From a checkpoint of a small sound classifier.
Model: 0.773M parameters, waveform 16khz input, arch quartznet, norm groupnorm, activation gelu, widths [96, 112, 144].
Data: trained on acted Russian speech (Dusha), 26041 training examples.
Rows from block 2 of a small sound classifier, named by matrix and row number. Rows with one number belong to one channel. Each number is 500 + 50 x the weight over its row's rms, rounded and kept within 0 to 999. All counts start at 0. Numbers have three digits each. After the name is the row's rms in percent of the matrix's.
Before each channel's rows are labels from the 100 clips, of 14976, where the channel reaches its highest value: "top examples" is what is common among them. Only what is clearly more common there than usual is listed. The data: acted Russian speech (Dusha). In brackets: how many of the 100.
# convs1: first pointwise conv (model.blocks.2.convs.1.weight, 96x96x1), inputs 48-95
# convs3: second pointwise conv (model.blocks.2.convs.3.weight, 96x96x1, transposed), outputs 48-95

top examples: emotion: neutral (65)
convs1.95 104:527483576498473493490440380534428531510525481512495420450553517412515390468441561578500470497504546505555512521438412454491453509494444521506515
convs3.95 106:528485467558448474491525419549479549524459528504536508498432570470604422475480502455469599464457472490459490467608413487443425496501437486500485

top examples: emotion: neutral (63)
convs1.26 103:439443438564496548505460401502499454507464409500517566479497441505504547572524482451491610527494439500527387415511514441589555545470498510406471
convs3.26 094:578586572549521518549517495457417449455469417484456534495469564514515545559593460560511528554620505554497546483463467474515501448469470519490490

top examples: emotion: positive (42)
convs1.87 106:514515503531508483543459467419510511498499449446414509522444514437528513404488455465565440473491571518540561517503413525636554474483527493487403
convs3.87 104:450497580581501483453617554572494454479474444429521479484494393571402521488518519590524582561498506454557421465501521474569558468503611514558473

top examples: emotion: positive (44)
convs1.91 100:501524488580600414490460460433452537514576531458528495434552517507508482455481505461548418417542424475409436506562532559550469540499446459472396
convs3.91 095:445533486477486452487479524513535498453584449589565458624557434400480414420487429353450452479480475581477535426502567532558486444476502491489434

top examples: emotion: angry (40)
convs1.88 101:534527547612525468469488493482546480476485472436520469553514429509525487607523417528421493485665621518556518482419568487549441491517555456457483
convs3.88 098:572444534473523579396436464480518469551480564535544597460488484558467472440536588537467474478536551522496453589394493520428558567509520579535518

top examples: emotion: neutral (60)
convs1.66 112:492498608523472482478549423518500543483494496480467532472509463507495488603487533505465628523512517526535469547520572475518618427515507561543490
convs3.66 098:465549481586588421456532542471527453549486478472476466545461453427525407547410452499586434538348537543519456516489518503521539587502500480530528

top examples: emotion: positive (44)
convs1.84 098:530454465519403476511564534551497482443397581521503424496545452507467472523505513394517474496559479554511493613561482505540534435569551533472425
convs3.84 104:536577552610559460533445498470444564426564535487519530501510489379452376518470455499465468499567457442466367538397481498438501520524456566460475

top examples: emotion: angry (39)
convs1.21 106:518493570461540567616500494600518479546553545509531536536420592511519513590526463420505450579449493520444495483482584475488464475501478494487560
convs3.21 107:429557380450497470513464447432487586470522590443658488533516511541478593527484463554462532564486518500551470482586475467466490475482533505547510

top examples: emotion: positive (51)
convs1.50 107:530510401468426493525445468501510487444522589474523377544479501493527570497569543399581465469488481494566511529482536517528456455573521516496429
convs3.50 105:527495561496513459514507481515501465492479497437507484479469469456464602483533551358507513540638541492461492555458488561545512381455625490528436

top examples: emotion: angry (50)
convs1.11 107:505378498447489473526666456516466480485556544421464477555535554483532551603565420582510507508549479613583531570428510417494471523492502519473485
convs3.11 097:471436491481367508536378560549520487464504493546494428499451414436465516510610459476438466485506595528491537529497512504528475435523446503486456

top examples: emotion: angry (43)
convs1.16 104:526494449565513463554521433503518503511466536491594463465513499452508492522460593478441503443700490463474537533486632517430459477506431512493404
convs3.16 114:535451455431541508497603452566454532518533582411471544452537543577501515547458560540536499511491405540482476535425549519553542557420528606563507

top examples: emotion: angry (49)
convs1.14 103:533503381493480470480443398544476451508493492526483528532492444529480538533453488511557415587558547445449521521536521501460455474562557471510636
convs3.14 116:489464558402538476473427421501465537484495476571519462493480476450534457485548527484482465493481551449455435535691542528519413485546512504524514

top examples: emotion: angry (43)
convs1.41 109:447498477503487466524526533460495426543474447501442598468553445605532537545556469527566588456431508573419477570518638442535415484445519457499565
convs3.41 112:513504469460542513442431427474491493568450501402433443555457458557512564452576457581536563440475505510587522528491538453478506557497580494430535

top examples: emotion: angry (51)
convs1.55 098:574527446506476554450489531551479438527487507481614488614488537468571541433522563560498495501691421519439488520499519509496466488469532565528539
convs3.55 100:495514477483499559412448555419531475439500483519462555565408482464436543462484539481369586483570450581571590545471433488520528482554548549567499

top examples: emotion: angry (47)
convs1.29 099:449518513535427492514512483473530502509543468483373444499477461472490526577444469544599571514499562478549617425543596482551577487522577498484514
convs3.29 101:584478564509482525535482554516524488618435526490574559437482523495480501520587533478397468546491446429503488511535505526547599519557544446591519

top examples: emotion: neutral (71)
convs1.71 100:552500360543432444474408385503540555528503352446494534482533455528498464486443476511474476532518460521604442485488454509500564493440460532638544
convs3.71 108:528539526475571541515480568559575522455513496493548543482602568547570440546448462462496518435514513491480482639423457595479548432510513546407456