{"activation": "gelu", "kernel_size": 9, "widths": [96, 112, 144], "init": "xavier_uniform", "optimizer": "normuon", "muon_scale": "original", "momentum": 0.95, "nesterov": true, "grad_clip": 3.0, "lr_schedule": "linear", "final_lr_fraction": 0.05, "adamw_weight_decay_other_params": 0.01}
Rows from block 13 of a small sound classifier, named by matrix and row number. Rows with one number belong to one channel. Each number is 500 + 25 x the weight over its row's rms, rounded and kept within 0 to 999. All counts start at 0. Numbers have three digits each.
After each channel's rows are labels from the 100 clips, of 14976, where the channel reaches its highest value: "loudest" is the band of the loudest frequency at the time of the peak. Only what is clearly more common there than usual is listed. The data: acted Russian speech (Dusha). In brackets: how many of the 100.
# convs1: first pointwise conv (model.blocks.13.convs.1.weight, 144x144x1), inputs 0-143
# convs3: second pointwise conv (model.blocks.13.convs.3.weight, 144x144x1, transposed), outputs 0-143

convs1.101:510509481449548503503481480531501506491494527506500523474444486521534472531483514496519558519488527506521483515455508492474496500474476444498538433516534504490526477492529493495482507466504530504516526468490473506520528461473493505477497492543494502461501507480492503515500489509461509519467528469540463489499507534517473528484526516524528482501523476560539523482525491501513525494499472520517485497472473543507543484557546531502471
convs3.101:497516489460503503529470495489477505549491486459489482505504522530493495477478520555490510511483554466521493549489494482500539475478448496502482504498479511479500467509514508475497499487487473503477519508486494530490487460459494494488455531536472439491481520482488518507497514514549544469547539534489506510542527497487451508535482522526554499502518498546502497527512492491472495486488467488493482520477495504541537520463509437480449
loudest: 250 to 500 Hz (58)

convs1.62:501504494516539510507534517463520510470514508475534471480447471499509517482529518512503503532524519527484535471495527471480532438468486518470487529495422531488485496505495510508487559515500509517480501527488481464471487513508448559506529505457524491493488519507511497547464512481508507517518458531499475492498484463447513478501489500505484489504513512524530490518460504444490455495483520510559539465493504529486495516505484517513467
convs3.62:527496505510522533477468513517519474512527476483565476505470507489513514464432530483482464500532472531515478520553510519482473485480548464483530493537481472515506505495524451492527494490523467525517482509486468516500472525449433490500539477497506454497490491517471535521519487484478506544536552520504498478520529499505511521470512518476467505503475507480502485475519480536480521508491515526539482460517487503527474525518501482484465
loudest: 250 to 500 Hz (46)

convs1.115:529527480472539467535540516456493493498465557507509531523516454530473492472478510528555480520485487552539490499559490495510497458496524524535513507503509497455462494487524466469504470526510519490538490498525470499475489492547520491472490484487451520483526512479488497516434506450464482495529500482511506518503525471485494519520544467499466489516493499459514515523505508491522529478502491488526464520472475492526531488489480513530510
convs3.115:519492484517474497470504498515491486482473494554480521493484503520488493494474550534509497536514421488507536433495537487491465479476454490471505475510489492472485526509470496548511506555496561526514498527498498503511488562495481495528498515516517484454476511484513490530470482455540502476519467452504493522494507477501518467507501529522515502518456493454505464503463500481514456469485511476511489475495491479479482474519519450492491
loudest: 4000 to 8000 Hz (27)

convs1.97:548503519488494514454467497476508516500505495473476498523520492489495512490519501465516467451485438475490502508513523526496489509448514477558481470515458475489488442529538438489487515522534521500483479471489503505486532495505481503480497512472506480502485473519509549498525518476491506519507533479509510469552504498467497489493484458518488487489471493438536491462490490520532449513537484522536471487494508519432493519471485455492501
convs3.97:480456463462492492491476528517488488477518564509483485523477509529484475465510454525529476534486516462482492490495496491504517525538528468484486510528481540518504444440487454507478545512522527519540450483510477532472497489522449468460547494488516514481538529494493447527522480452492482509498470484497473490486491564499494483496509525521509505507501492544505502494511490519498534495456476482476497481478467534505503498513492503499487
loudest: 4000 to 8000 Hz (26)

convs1.31:483513529463503535475432526522483533513486529511529491505511493490544508494509525510477475511483498522477507510465500481454444506501503533553502532469518484494526515518534487501489528492514486517469542465514496537481502523478484474484471524502512502493509522503471505453489536474512492443540443511500457491470495471517459521462493553477511455467537521480497533505512488474518459534497498498532504464478501467487506510497544501527508
convs3.31:532507516495482508510444508513506509545488532509471495452506489478522492485435490512562501482467501487479505518501488466488460490499526515472505529492476465479479454485499459477516517518489510524513506502490522516481480480509485505479505524466563508469491519472497530515509536574507469523509511455511454501507475540519503509496552494499467529517529493563559472493499455482521485492502497507461504501515486464501464470515478484495489
loudest: 4000 to 8000 Hz (27)

convs1.10:475449450492503525504498481495526503509521508509469444489493524454489489519502461470519502542493491449529453511504498524518494489501500512525461492511494485517505492494551471472505513525506504520498495462488496536491507501521500536509478526547516477503519564542496513508516482494521479519479560517494480476426496553496475518481490486522497449451520487493490480494567532509496500456499481514508508456477512497528516505514481544511490
convs3.10:492484513452490500469557512521511477522573502494487494503488514540444477486558484505522515551509511522484532525504472524481495473461495535551507476490497509508488481492518510498501492495459479500520535560463491492478515507532537483489537522481503502527465476466495552457476531520484519520540518533491456535500529519496473508501514495500480509490501475467521484491523523526494509506490489500466488532492488506497498481527503454450447
loudest: 250 to 500 Hz (46)

convs1.134:517503501516450481537488478502518436526491505501489557534502533549537475500498478493503537493538529472481484499538501497499519496482492477478494465462542496458495487491523480451507526546489503521482481491480463472504536520506527507534484491501488505541464506462528482523495498547519511536504499481494501505479553463507498472506489518518488493523534505506494550475510481535486471556533493520490462542531497523499496516477485568503507
convs3.134:528527504544426476545524491509519539469499493562492482498539502506520535474502460511501526522503472481500504490518505513505488496491516462513513471502465505471511489502516515485465486485474501485505523513512471565510484488486491493510428460524491526530496504483478534505449503470493492439449483505501510483511454506499480489463489500526521480484535476539507523549502563483486466498499509499508497514511554527525502498473488521475511
loudest: 500 to 1000 Hz (43)

convs1.42:474542503518458469497539507503485537436460477539470476475504507461509475506495510442527519513477511525481551514509497521510465491517470569502462512491544541516513518489548504530522462488456500486471504531478499549479525501517479532494495518483561481442484487499509513433523484503507536508478553495504491482496499462496510468487513488499495523513476487505504488489514500520499503488498468473513496518487496502528474477469519485500518
convs3.42:470496456515494507528521523460494532482465463502462557512526485503508512531502425495532503493483520491499498514516516521478532502493475528511539521490504502539485501507485469532538473527561485504500495474488487467533483482502458492489486512481492479499504436535493514519530488476447501543509543544496501495477528503488503468480499489488519486512503538462508480498543505498525515454490501493493479422485483489472443512520490521490509
loudest: 500 to 1000 Hz (32)

convs1.139:495498447548518523519453535489498494511508471511500511473421477546500507514490427520500499452472480527486501572515494492460522492480487514468495546476497505474482498519469466519485505529514487491444523525496531530489516497568465461530489513495486521511523498502476529537508493502478521503488486470461550487501484505519474510497482495503547485513520506488507509475517519490509497472499515468461507471524495520540478522481503518492488
convs3.139:466549508498463488494488552494489495571469528502485501506505489493508497516507527503488515546505583559515510519502509543522517486481490519507517474491514492509496459477467509513493537518524541471533492513545509521526496478505508493522505463523516490490535492475493490488465511523520499489488542442527521475533526455526500464479501536537518520508505537549471519506500509508505481514504505505541506446491514465525506456519487488496459
loudest: 500 to 1000 Hz (56)

convs1.92:465510528503518459517494418539468507464489472502493502480483473482558458544471475489483508492493475520490490487508498554479482508480500500482505494480454486489528557517546559493471494490528510478446474516470501495490502507505537482503487497539442504535451523483493510482503511527517500510512482497499514507511517501505509510478496499508540470498564494522488523498493445468514537507484473489460503465496504508507492471514554485488489
convs3.92:450503545511455509504483489500508509499501543479478517493470497516475478512510523464451486454513504497534492499459491470520474544496512471508467483532504472481506553503474497507478515511491529492488495546531511456491483518504470492533482480512504509476521526501489468495540545458491487492491520530497547492437477534495489451498486516538518493462531515501478456502529519475474483514504480493520489480505544530494543447443476527489503
loudest: 500 to 1000 Hz (26)

convs1.99:526472496511490494505517489543511479473479475465507464495559517504485475499478502517488499517532453488498513470502504498482508476519510527508445505491487472494465481512483462485431487496441507480480452548484493471493505509488550498484489530484461530529542523504491460491515516526494501564506494481477484522476515495507454507484505506531522509522460457532443486507504527478477525507497489493533461457517507465525513492472466496496453
convs3.99:495490504473529508486484455483513541507475539540540492511500472520494514508510485520532505495548469477528498539496492523499508500537525509529517519501503513544508509504487483542462497547489545517511506449467507540511488521468505487506507527449462477538531531509502517545461531529491480477537482482514516517467438517515539540517493492492436470537535490463505474531519508528501509517480481512522510496507502508558499512506496524476496
loudest: 250 to 500 Hz (46)

convs1.76:455492490488470515520517502477527528489477533493526502524502439493469482513523544504494498466484470526511539522494456489473486500489500525464517566526502546484494469463506503514505541506529480537515514489507422499479466528489486549539457518493475522478494518493509521528503504489505504476541477523537486477512515543484478510496550523456514505534483484523497521503513510494452516516471475547488499498455504505505505524473474497526534
convs3.76:525536492531551508500510499524490483482512518525542475513507497475506512461436498485484514521538501499501449465533457532513494486529476521495481489498486545519463482485506523494500524490503465535472511509482517511523467502461548468500471462512497500475497506518510485545492534496491533510474498506511456502464533529513546554450493481499480493423458482494487533483530517489522447542490502538503498504519521505484479505530484504494490
loudest: 4000 to 8000 Hz (26)

convs1.68:535524456484514491528467523497561501475503491501506488509531531498460479520515502471502495471471477488478478544562532484481453497471510517504533498467541497483500498472477499502496475517506479488480511525508488519513449489494488500470476539503524499473533469501498502521515484506525483444554500431465494462475504505490529490509515480536490496481478482467502493533507478510524522459487473486476478489482500563457522508512469545531459
convs3.68:509511514523484498500516511473518494542517519510511522521485466467451504477499513459479515526474539497508516480555493514516508501509469482471508491507519481541537524531507495507533536490503562492480504504469496482485530561472468440444494548559454512481502522471479524522504521490522496508469501484496471525491478457493535539498488419492480480499521512485485498501488477510512477513494487503453511521499544511484504469541513500499475
loudest: 4000 to 8000 Hz (32)

convs1.113:521509484523501514537521522547469473508526505516513517499469519499511504508489483514482489479466541497530489536537460472502491514499456486485509475528535522478488548490465536530496470458446508498529495490521531494551445466505502488535516488485493530500509457537472517507482513477483501456459557495460491489490470521484463475496483530533537550528482504442486466509476480500513527509473486462516513464510482526489485494500493522497478
convs3.113:504500496531529515494513465472493459539515493528477538501492536516491485516522514537455495477458494503506494475488486482444536507528511488463504499502473517470456527522516465545521470478517512503465478516467483487514530581494523482510448474462462508511522522501497451480524505524489505480487463484494515517513437471493501481475495486515457492485459510477503509507497497506508498507499516493491485557487541527500494507427470519479484
loudest: 4000 to 8000 Hz (38)

convs1.51:534471484467494505460460526507490511462523523498473491526466492458537507501541452500487489487524473512540480503534487488490521496457475539463467482518488485523494524496523475496540445494485497470451532501561481443501470516488477502499520526500488493529537539532511494488467453499512473448468484472476504500506501444500513528493489539471532487471499509487498518469503538490505475489518488520487476498503521499483549494472490507539500
convs3.51:499493496461489533526507445498479485488470496504517490504487490499505485452574535511531489551501471501526491480518528517506517531526500523462537487528469528527507504479482537529529470462456540497522469525497565482474483518479471506529486467446506468512484534465511496455479513521541505505452482465489475495463502501495510507485487487496498492482545500463505524484512503457533517500486507513538482486492468500485533551480502520498484
loudest: 500 to 1000 Hz (31)

convs1.23:497524521515486502434488464496522478512482480475496488471495534517522506498506446478533491498479515474526488479511506502447495496519510526461525509526530499473506496510484465496479482491462519468491511521518505402523515521549495517517506500509529526461513519504489511528513445514507471492537451500510524502489518496498512508493486538502504497482500510509502528516524542493531485523509510466444529537483503503557519519444570483517516
convs3.23:490501523502497499533517482506483522466479477484485515457494461521496488515489504466462489497466566454489495536492531490498531490531541485473548488495514513511512437511465493479467460521492484498469480532501536506539465534479473467473497457481567511526542508461512510478502489479479503502466525536504508490521471534508491445510511489479523500547465540493524490502513519491541533486499508474552489502488522505512482478516531489484488
loudest: 500 to 1000 Hz (49)

convs1.79:460477540491499495505501498499500464462451504523511500528538496482499503517506540510512484519475493477479482525488459512516500447519459510481506451509532471492493517488486493504489479552522527502491483495516577504485536536512540558520516516492493469491502520506500505505516478522455490477507509533481539469494467555483471516499497453459504458497520488462487494542477541499478510503507516482501454476512463455540485480484512461493535
convs3.79:452488531507507505484473502517485523507493512503492447484511438514495497538511483480515508542543460512491514478511524526465490487451515497492504509495495485488530483519567508475514478492491518446497464458493493486511493482482465520537481472494530512527528490480491471470501486545522498474497452487486469495534534465486546540532487512495478509497504518493513518454472479467487484501495497471506494551471562452537461477527509521477494
loudest: 500 to 1000 Hz (33)

convs1.83:543518479503452517482481444458463481547484499488461506473538492464515516487542508450526461546477472544479541461494477547487529466487503492521514500498457487453525502509496502522498502494494477560504504499503515505528511524525498495491515529539497519520521506505488508499499487512547470509562475505506483513499540517492453515533454499485524520504489502475496524504515537515484510452512515501512490500510500473545510499518453531533503
convs3.83:450529523519494530477522539531528482513494467514488514528504519473526512502485492496534529520455491518456526536536473500568515502522486537470509519506524487475473519532511514516512540472485509541510498495510486515505550519543486529502428510493491513467506485477507508509511501513468543545541516514515492509520499504513527552455477524497519529468484471434506507487488550491505512501482502530541490490481512521449484513478490496501483
loudest: 500 to 1000 Hz (29)

convs1.28:526500495516477495458460546549463485504525476507536493492493512470478498491474496476489471524532509512525513482491472520507524482504542488498468496516520492471487529470479516513515527474480479484519469522474466549512454524500551479489499536440479491481483484552489522491458492483461493547527537511531501469523497503469514505506475511509506510535468551513510488532457487465489505550486467480491525447509480507463469500542493500523489
convs3.28:518468495497503494468478498479473499518504490474473510473495526436499512452498463496498514505493509493478492548455478485536504497479497521484500460502514508487525544504464448511533506517518511544500480508532524484491542447564493494482494477500513505484497487443483480487526545545520504480556515523499511440505522485504488479537464515456508481489497504514474506486467488474511496511487495505491499470524529435456436484498487523495491
loudest: 250 to 500 Hz (61)

convs1.3:503488503508517533457508485512546519489484497487500500524569502456421515519479558512484484486472483448510517523457513452494489534531517520497494507510478503511493492511526473491494475491555492514506423575502493508492485526528537488493501512500478526502502460526445545500488496518491500549498505525519493542500496455475459493511501526499479466498487511507479518517488494489480538503487494514476542501482494507523478536499507508479502
convs3.3:486504477479465493464502513462473514491480472502467491462493490493484484465515499493517489500461470513498482474507494514515484514524587530578515538519514552520526493518509496516486486521499433497482503523497513472502472456496459479504488516479496558456535484494500471504465505470515500526496479518501497496515515502493510449444489517494471483476515470472509531511497525495532498538521528540464532516535491446492504513525482475503488
loudest: 4000 to 8000 Hz (38)

convs1.125:415473485478491498474459484498500453526486526499524470478497445494504496518472508476531559510489510483526531427471469570537494492509492518473485487490500497513500479492508519497486537461473524524446463497504481468509484503492518533525491474510495512496507522484512494507498506497520496494509503520456494520506511474499500496520486495508495505511555517505435504494494511535512548486516500500501487471556498443499510465537515494473460
convs3.125:484503521495520516548528485472507535462502466535493491495520461493517528493497487519489525504531484449507508489530503469480504478494495484521470503495526494488543437505527475522427502508525531516530462488521484519518496463507491522417522520454490424512562506505499480511520492511504499507476513490503504512497463511504484464550489511492496487516529503489493510497516526503480515536503499525527539553543488490498517508503545473534497
loudest: 250 to 500 Hz (47)

convs1.111:504481477512540530508481486469553491518488505464530517492470516494516462510481466469533516470500509505515453554476493509506526482599528470543493510508483492551510503522514484508474469483492502498494501493510508488452519485453521515510476469523513467524531527488484495548464491463495507483503504493475527497514523501525497512474482462496519549504523522486508532497488502502484505500500484527477523547519448460497524532497509462466550
convs3.111:488572418510485506501480487508499477514501526528501520500503520463509501525497529469498492521476515540477496505456509486537526509524476499509513560493458504474453441487484465556531459514469505495487494499449513494485511525496511538513494499496499492516550526473511522466522513481535478522486540489502522500473498471502508494545508515495468499504528498524526501528471505475518467502490544507498512530507518520511538550541543523502515
loudest: 250 to 500 Hz (53)

convs1.4:442536512512459531541493478479504497510471468532522486491464503430453455489528514455427522460465510452509508513491446488512502475511551529510513486466528508528531506523505482509485537467497514509522494482493501509516503500524492497477523497488505466488496492491503498491479501500530472519507561483478510520455482560491488505519530504515484536509463515498475530539477490518532490484507487530515491509480487504511469511526515522530535
convs3.4:460520481479506533560503527473471508504499492456476519536485480503460484464484468496494509504476492482485459514491494521498479578524536526527544520576556508514477541510484466505486497523500494480475503472481558527514490509522539502493493481450516491536468503492487493502510481494476549537508497487532476464484512471532506490540523502510480514501465492489512531491503492488473520560500479544486527473495513501516505520476499519482499
loudest: 250 to 500 Hz (53)

convs1.81:443509457492480491526462492504498516474514517508509486497488566512532496494531473511469561487482461506538540516527533498471483469481500463496497522507490516482509500506496483461521438535475523489480474463527506554492464538493516548505516500506508460512518510502516509515479500469488501536505417520510481499521462488489464498503508465519481478485525510494522513488501459502525446514485510497478469491506445498471510470523524488477483
convs3.81:478537525435519522508545536503521508521507526481517496501509555479503513482487494524481512476521517494513513456549502504547496516514509504480510500509518486510469470501455517448541527562527497429489481487483534477527510492479509498519470529507509523471472445498504530508541503481528506535535509494509523459483513552506480494525501491500478487527504473551514476471529492516501524490500510489475487537494485482510540483481563499479486
loudest: 250 to 500 Hz (49); 500 to 1000 Hz (25)

convs1.87:476474479475524517504495509512492507504479528508518466512529476483516571513487460527511484464507508516513512502433493484499516540508544534465535527572517513471510551523514526466484517499478511496494473508511486490522510466472492459515494562527516474548531499461507489464487488502513511491538531520536502471522456505536518505493478512524518499511467444490497481519449529494504490503479501495510478498491518455555513496498503525515483
convs3.87:474496520485498510512562494486529479480541500473560458496475490506468467514485499488464478536553517535558444491505459487518500468515508477509496482472502516507505504429531503504500489498499472500500475519513516501516507487510543550484521527482490481504561501531516521485489476512479454519515503483486501473499503445495522499478486468501506518507491505535469493464497531504517504525522498555478534489502546467488502517525517492515434
loudest: 4000 to 8000 Hz (42)

convs1.118:490533500470479496501472505490488488479465513474485503505519503497497480470498507492526487507525491478566527520489464495450498508492509542497503519510515471471514511493552491461514472413453498431497495514522545537534492487538460497503489483488501487481530498442473468494482492524518499486517504554493471530548484516505474530500499496487459544488452444478518508510521473500525533491515486536504500510477516520525471476485495511515487
convs3.118:481517502492500505517529550506488502516513518479500486513527478469540520464478502485481525512531489493431528509512537478451566465533504502504474474464485503508538490495507503488489499493443508493499560494521488537529501472505510519511490465551473534489531499504480496527523496496444469475485492525508503494561513494514581474499476470470489491490531508505522482486484492535496473529495505526505515556523498527495525493488503537468513
loudest: 250 to 500 Hz (47)

convs1.70:486486541482495516492514482533538518464543521502468520533476543547504515508521550487512496526510467487529492529470463501534540507496485494531473488480504503502538502516539503503511493466487524431437550530483502491523522486494490477523503479502498513438503505503510501483518447498503502506490506514521482497491511483479519494477466533472503473511517469525517492502475526493497520567548514537499521478508514520547497555459529487480475
convs3.70:461541493542464505492492513488545471494458514488452549485472475487496492519502515512534493511474516498529506518533479494534479488542479488532530468486457522496515504499457496498489481523486483473440439530497515530546527490530488501544488516495555520491409507470485464485537514512486513460515494521505483462476541494512462473480495502509490515528481470483512501504544498501496545504484507504497488473495475512507501516479527490487509
loudest: 4000 to 8000 Hz (47)

convs1.106:505534481480571509529487486503478505518501498514494472481482501492521499514528504498494495495503508521460482508490516526455523505531537450449486525479457465513496480537506517518491523559464505524468528541499495550523504419463515467513475495525542524520520523472492516483509494504479501514484518504495488509492455516526538529524520498481518529489545500450557512496483532488521519508462514508520487495520467469480498452468504511506483
convs3.106:506479449485481505503498461504481455495505487513452486476515535519533482488454491489507477537484533506483518514513504470534519470464508460483501452480481552512505517506487519535482480498515508502516487512449533498506502499540486516550516517481451526505511491489488514521532490459537525484512510486502501508514474446502475534561481469511552512512470498487498511467477466498464466509501513521501537562527497514532536498524549522478515
loudest: 250 to 500 Hz (45)

convs1.122:485539485535518511467463527503504519471493510507530497524514452540509469482485528478539525480477468493528516526544494530464490485547495491481496502486515452482501513509480476510490493512513558435513506529477481466503483526504485511468507526512503474517498435506552478515507536500442501467500526532507515514520477495493496495548517515500483543501494467494460538487534484507536517538501509446529469535502497471526483529502507480524516
convs3.122:485563502515494492481521481474495454535489487523495491526531497505528496502569503527485490503494526514495495528529526460482572499516461532432522532506509494456461508559547551485550513522475552498513508466499506538550516493510489512485510503482482478520494530532522508514506468505527531512515444512482495507539505484484479476496517509508502513498495521471536495477503495504504480516498502531516515479506472510484506474501499454545486
loudest: 500 to 1000 Hz (28)

convs1.16:479487487489472510547499520476503491503499486485506519494544496534526540485510486523496522454506493449513521527560540485483470525503514510503512489524551503516456497486506510562475522522474470503525493513546514478501520502520505474505473508480455512481499513552540464540506493462531481464528501465512524505498494486496481521471460497494519507525500500498534511522529458479479517461485457486532510531571466504514546465517499482482527
convs3.16:482494527497493512482505465522525495521515483514487483497503538477481500508557524520521507490485461538503511491504554492459501513464478524471506470515471510506506455467500517556480489474446516510555520521568463481471499547497516506499516475485479498473513503486501503507518503499541487521520527501517529539500504503526482538449524491482496543489503510504475483482508469475501519460484500465545490532506468474454503440434494495509483
loudest: 500 to 1000 Hz (25)

convs1.60:524493493450468517546485509500489502568488453472485492511515516507524479484478495544509453510492503526506507508468494487488523542536478470490488468491495505464518523477540511495482510482495549512491447497483491491476488497497475515506506478490471541538506513482510437522476487468509488505534516496524471454484512511502481482457492516476551472522514517513504509500488462495549503511528441493444529544530488544526482499497512485531457
convs3.60:504535569459510504464524518491501485601493463500529513488508494493515499482506517554513504493458478518509489530500528568532516466530488504509509498504544523481504491512493506506529487522508520495478478485524500489491490451501516476449437486484500505486492507476502475517513515506539524531535459480523469507518494513522509462521526470468494516507466551533498508486538506511545492476514506474526473529471500532521497497470498522493495
loudest: 500 to 1000 Hz (27)

convs1.74:488517484515483508523546487548469430519462535539469511544462530477503513515513484515457474485507503522463464550467434536497511480517481523456487494490523464451498520508507522490505496509478467488504525499464483536501508530488510492525495503506494497512528536504519455513468497502482509467506541498519445462481502479486507534484486484535479515499524504461512497544486489479499514505483497468488496498556536474474483487506509484451504
convs3.74:451496475467530482459457486485470490490458493482471518505475475513483485544527510483465484474489504514513483492541583524562536459512504476462501496483475501493488482496516481517555457484509504487492453493502480500522467512526517461550501471475533489508509517552499526467491525498502518488486498553492535496466513507491541503510510508498466546460521493526492487471482467520501506492499500491457489491500488485528526522535515511482535
loudest: 250 to 500 Hz (49)

convs1.91:469517545488526519468482485504511504491473481495467457471522519495493465499510490528474550522498545510547462512496520512460531516458492512477524455510508525502483501527517468470500476503455498520514497458501466491485523518504549473436514470499466516481477457483464537521491521531481493482486473483535444477502474527533507452478513496531515468517513531477494475503513478496524492487493465471512497507525453529480508536470500473474481
convs3.91:494474520454503541505506483567508478507510484474488555530482506519485506485505497506480504482464531472468489529512498506522479498506501496500495464497480500473477459485510506482463507508535485427512573505468493486515481462482521490514456572488484518484509540482526496534426494483500489510493513501504458503454491534510492531469497523499486516494488487518513489526482512520490483515489532512447518500524498537519528523451511465538510
loudest: 4000 to 8000 Hz (26)

convs1.94:520515471526518498493502497554509504552480550503502525553529452504502516492442535555541474472497480496505494537491481506488497520472528487579481484490504505494532477511538524495504481496505525498514482459482511531496497495480524514506483447506495490501506508486450502503512502493540505487476559483499480537520524489514456526523505545474501502515453504472491457567486536516534482539507503506494480501492523492540483521506524495497512
convs3.94:507450466494499504494479521487492511516496527494511544489505463519502513536496464462522498490526467443526483461468485545526511491497529511560494478488488504490496547518530508527598488538493557530511502497520530518494515526513467486526488522500543556475492485462508503507537469520497506500520534454497459505489493522496554490508485536513502495481495518488492500502494486508539450486528515487486495461498484509500467489501480538513492
loudest: 4000 to 8000 Hz (27)

convs1.131:513507499511491491507465463471483512549541484489493476524528490482480471526488508502544493483533492520498515487456540533507468519551506480500522525498505486513479506521506511476514492524497461533530508484513512518538536504476486521532482501507510544470533515491538545538536520473490512483516470496459497486519536467453507526530475479467493539503498499531475476526488570509504528493552490475545547489518514533498514507452485528475461
convs3.131:542519493476517489493558469537512509491518478470510472525516496509495513504517511441482527467510530509484509517469517505518517510524427515474488499515503495522482481527469512504493541520486560508570503517474503465504488536427509487472460493500507501464499533500476544525476495504490501490491531494492526487516525505492523457495510506524507523483556511513492508495519442502523494530512502509487502488506460430498473454503533467500490
loudest: 250 to 500 Hz (46)

convs1.54:538510533505547484482461504495500522526483484452476510513530491476516518500518491478498462492518479465480488497491448459495523495512489481497505487485482504502521524482515475486522479503545484450520502503514541472483538502473552464503448532489515479448503528463476521469468498537491489496526452486529499518453481490502524520481494455485498510503480461484495500519503497497457507538494506454503506425452468478514482512546510456500505
convs3.54:490468486519514480481535503527526535462541528446498456496489517493480480472494526487488491496497501523471493491488494521556491508477504518499501491507494472587505546474522481470491500478517490479476494477471489500471521509444524528505480509521494455557487504535509512490534460535481511480498475472479479502497509477465473462489511483462496547483523502507501511460474520497532533507501474547495554563510511473472520502535518484496507
loudest: 4000 to 8000 Hz (47)

convs1.73:471499461519487529481429524542498523518462539503492488519471489501495506551470515524479489511480468507503464515523488470528506483519521509506525482512538498519568526503497543491516540526516524503530488522514561531502473480470555520478516485501487487478511488480504496465513510511515511455493477494488470522494514531497484531501500517484505476514532522488501513541506545463520540485526515538479517512542472569520509490512481526456512
convs3.73:507503459471456475511452477444511492496492491510489491495531536499527517486492507542482506491477488470490485530441504491509524529507487511467454527506491524519448493520467526525495493501475465482511488513492493459467508531529534492468545519515461466498468504493513484492573511500531478514487486507503420499527503505497508458492480497520477474499472488543471499512507471504505505507542507514483516522494524456520542542469500447512482
loudest: 500 to 1000 Hz (27)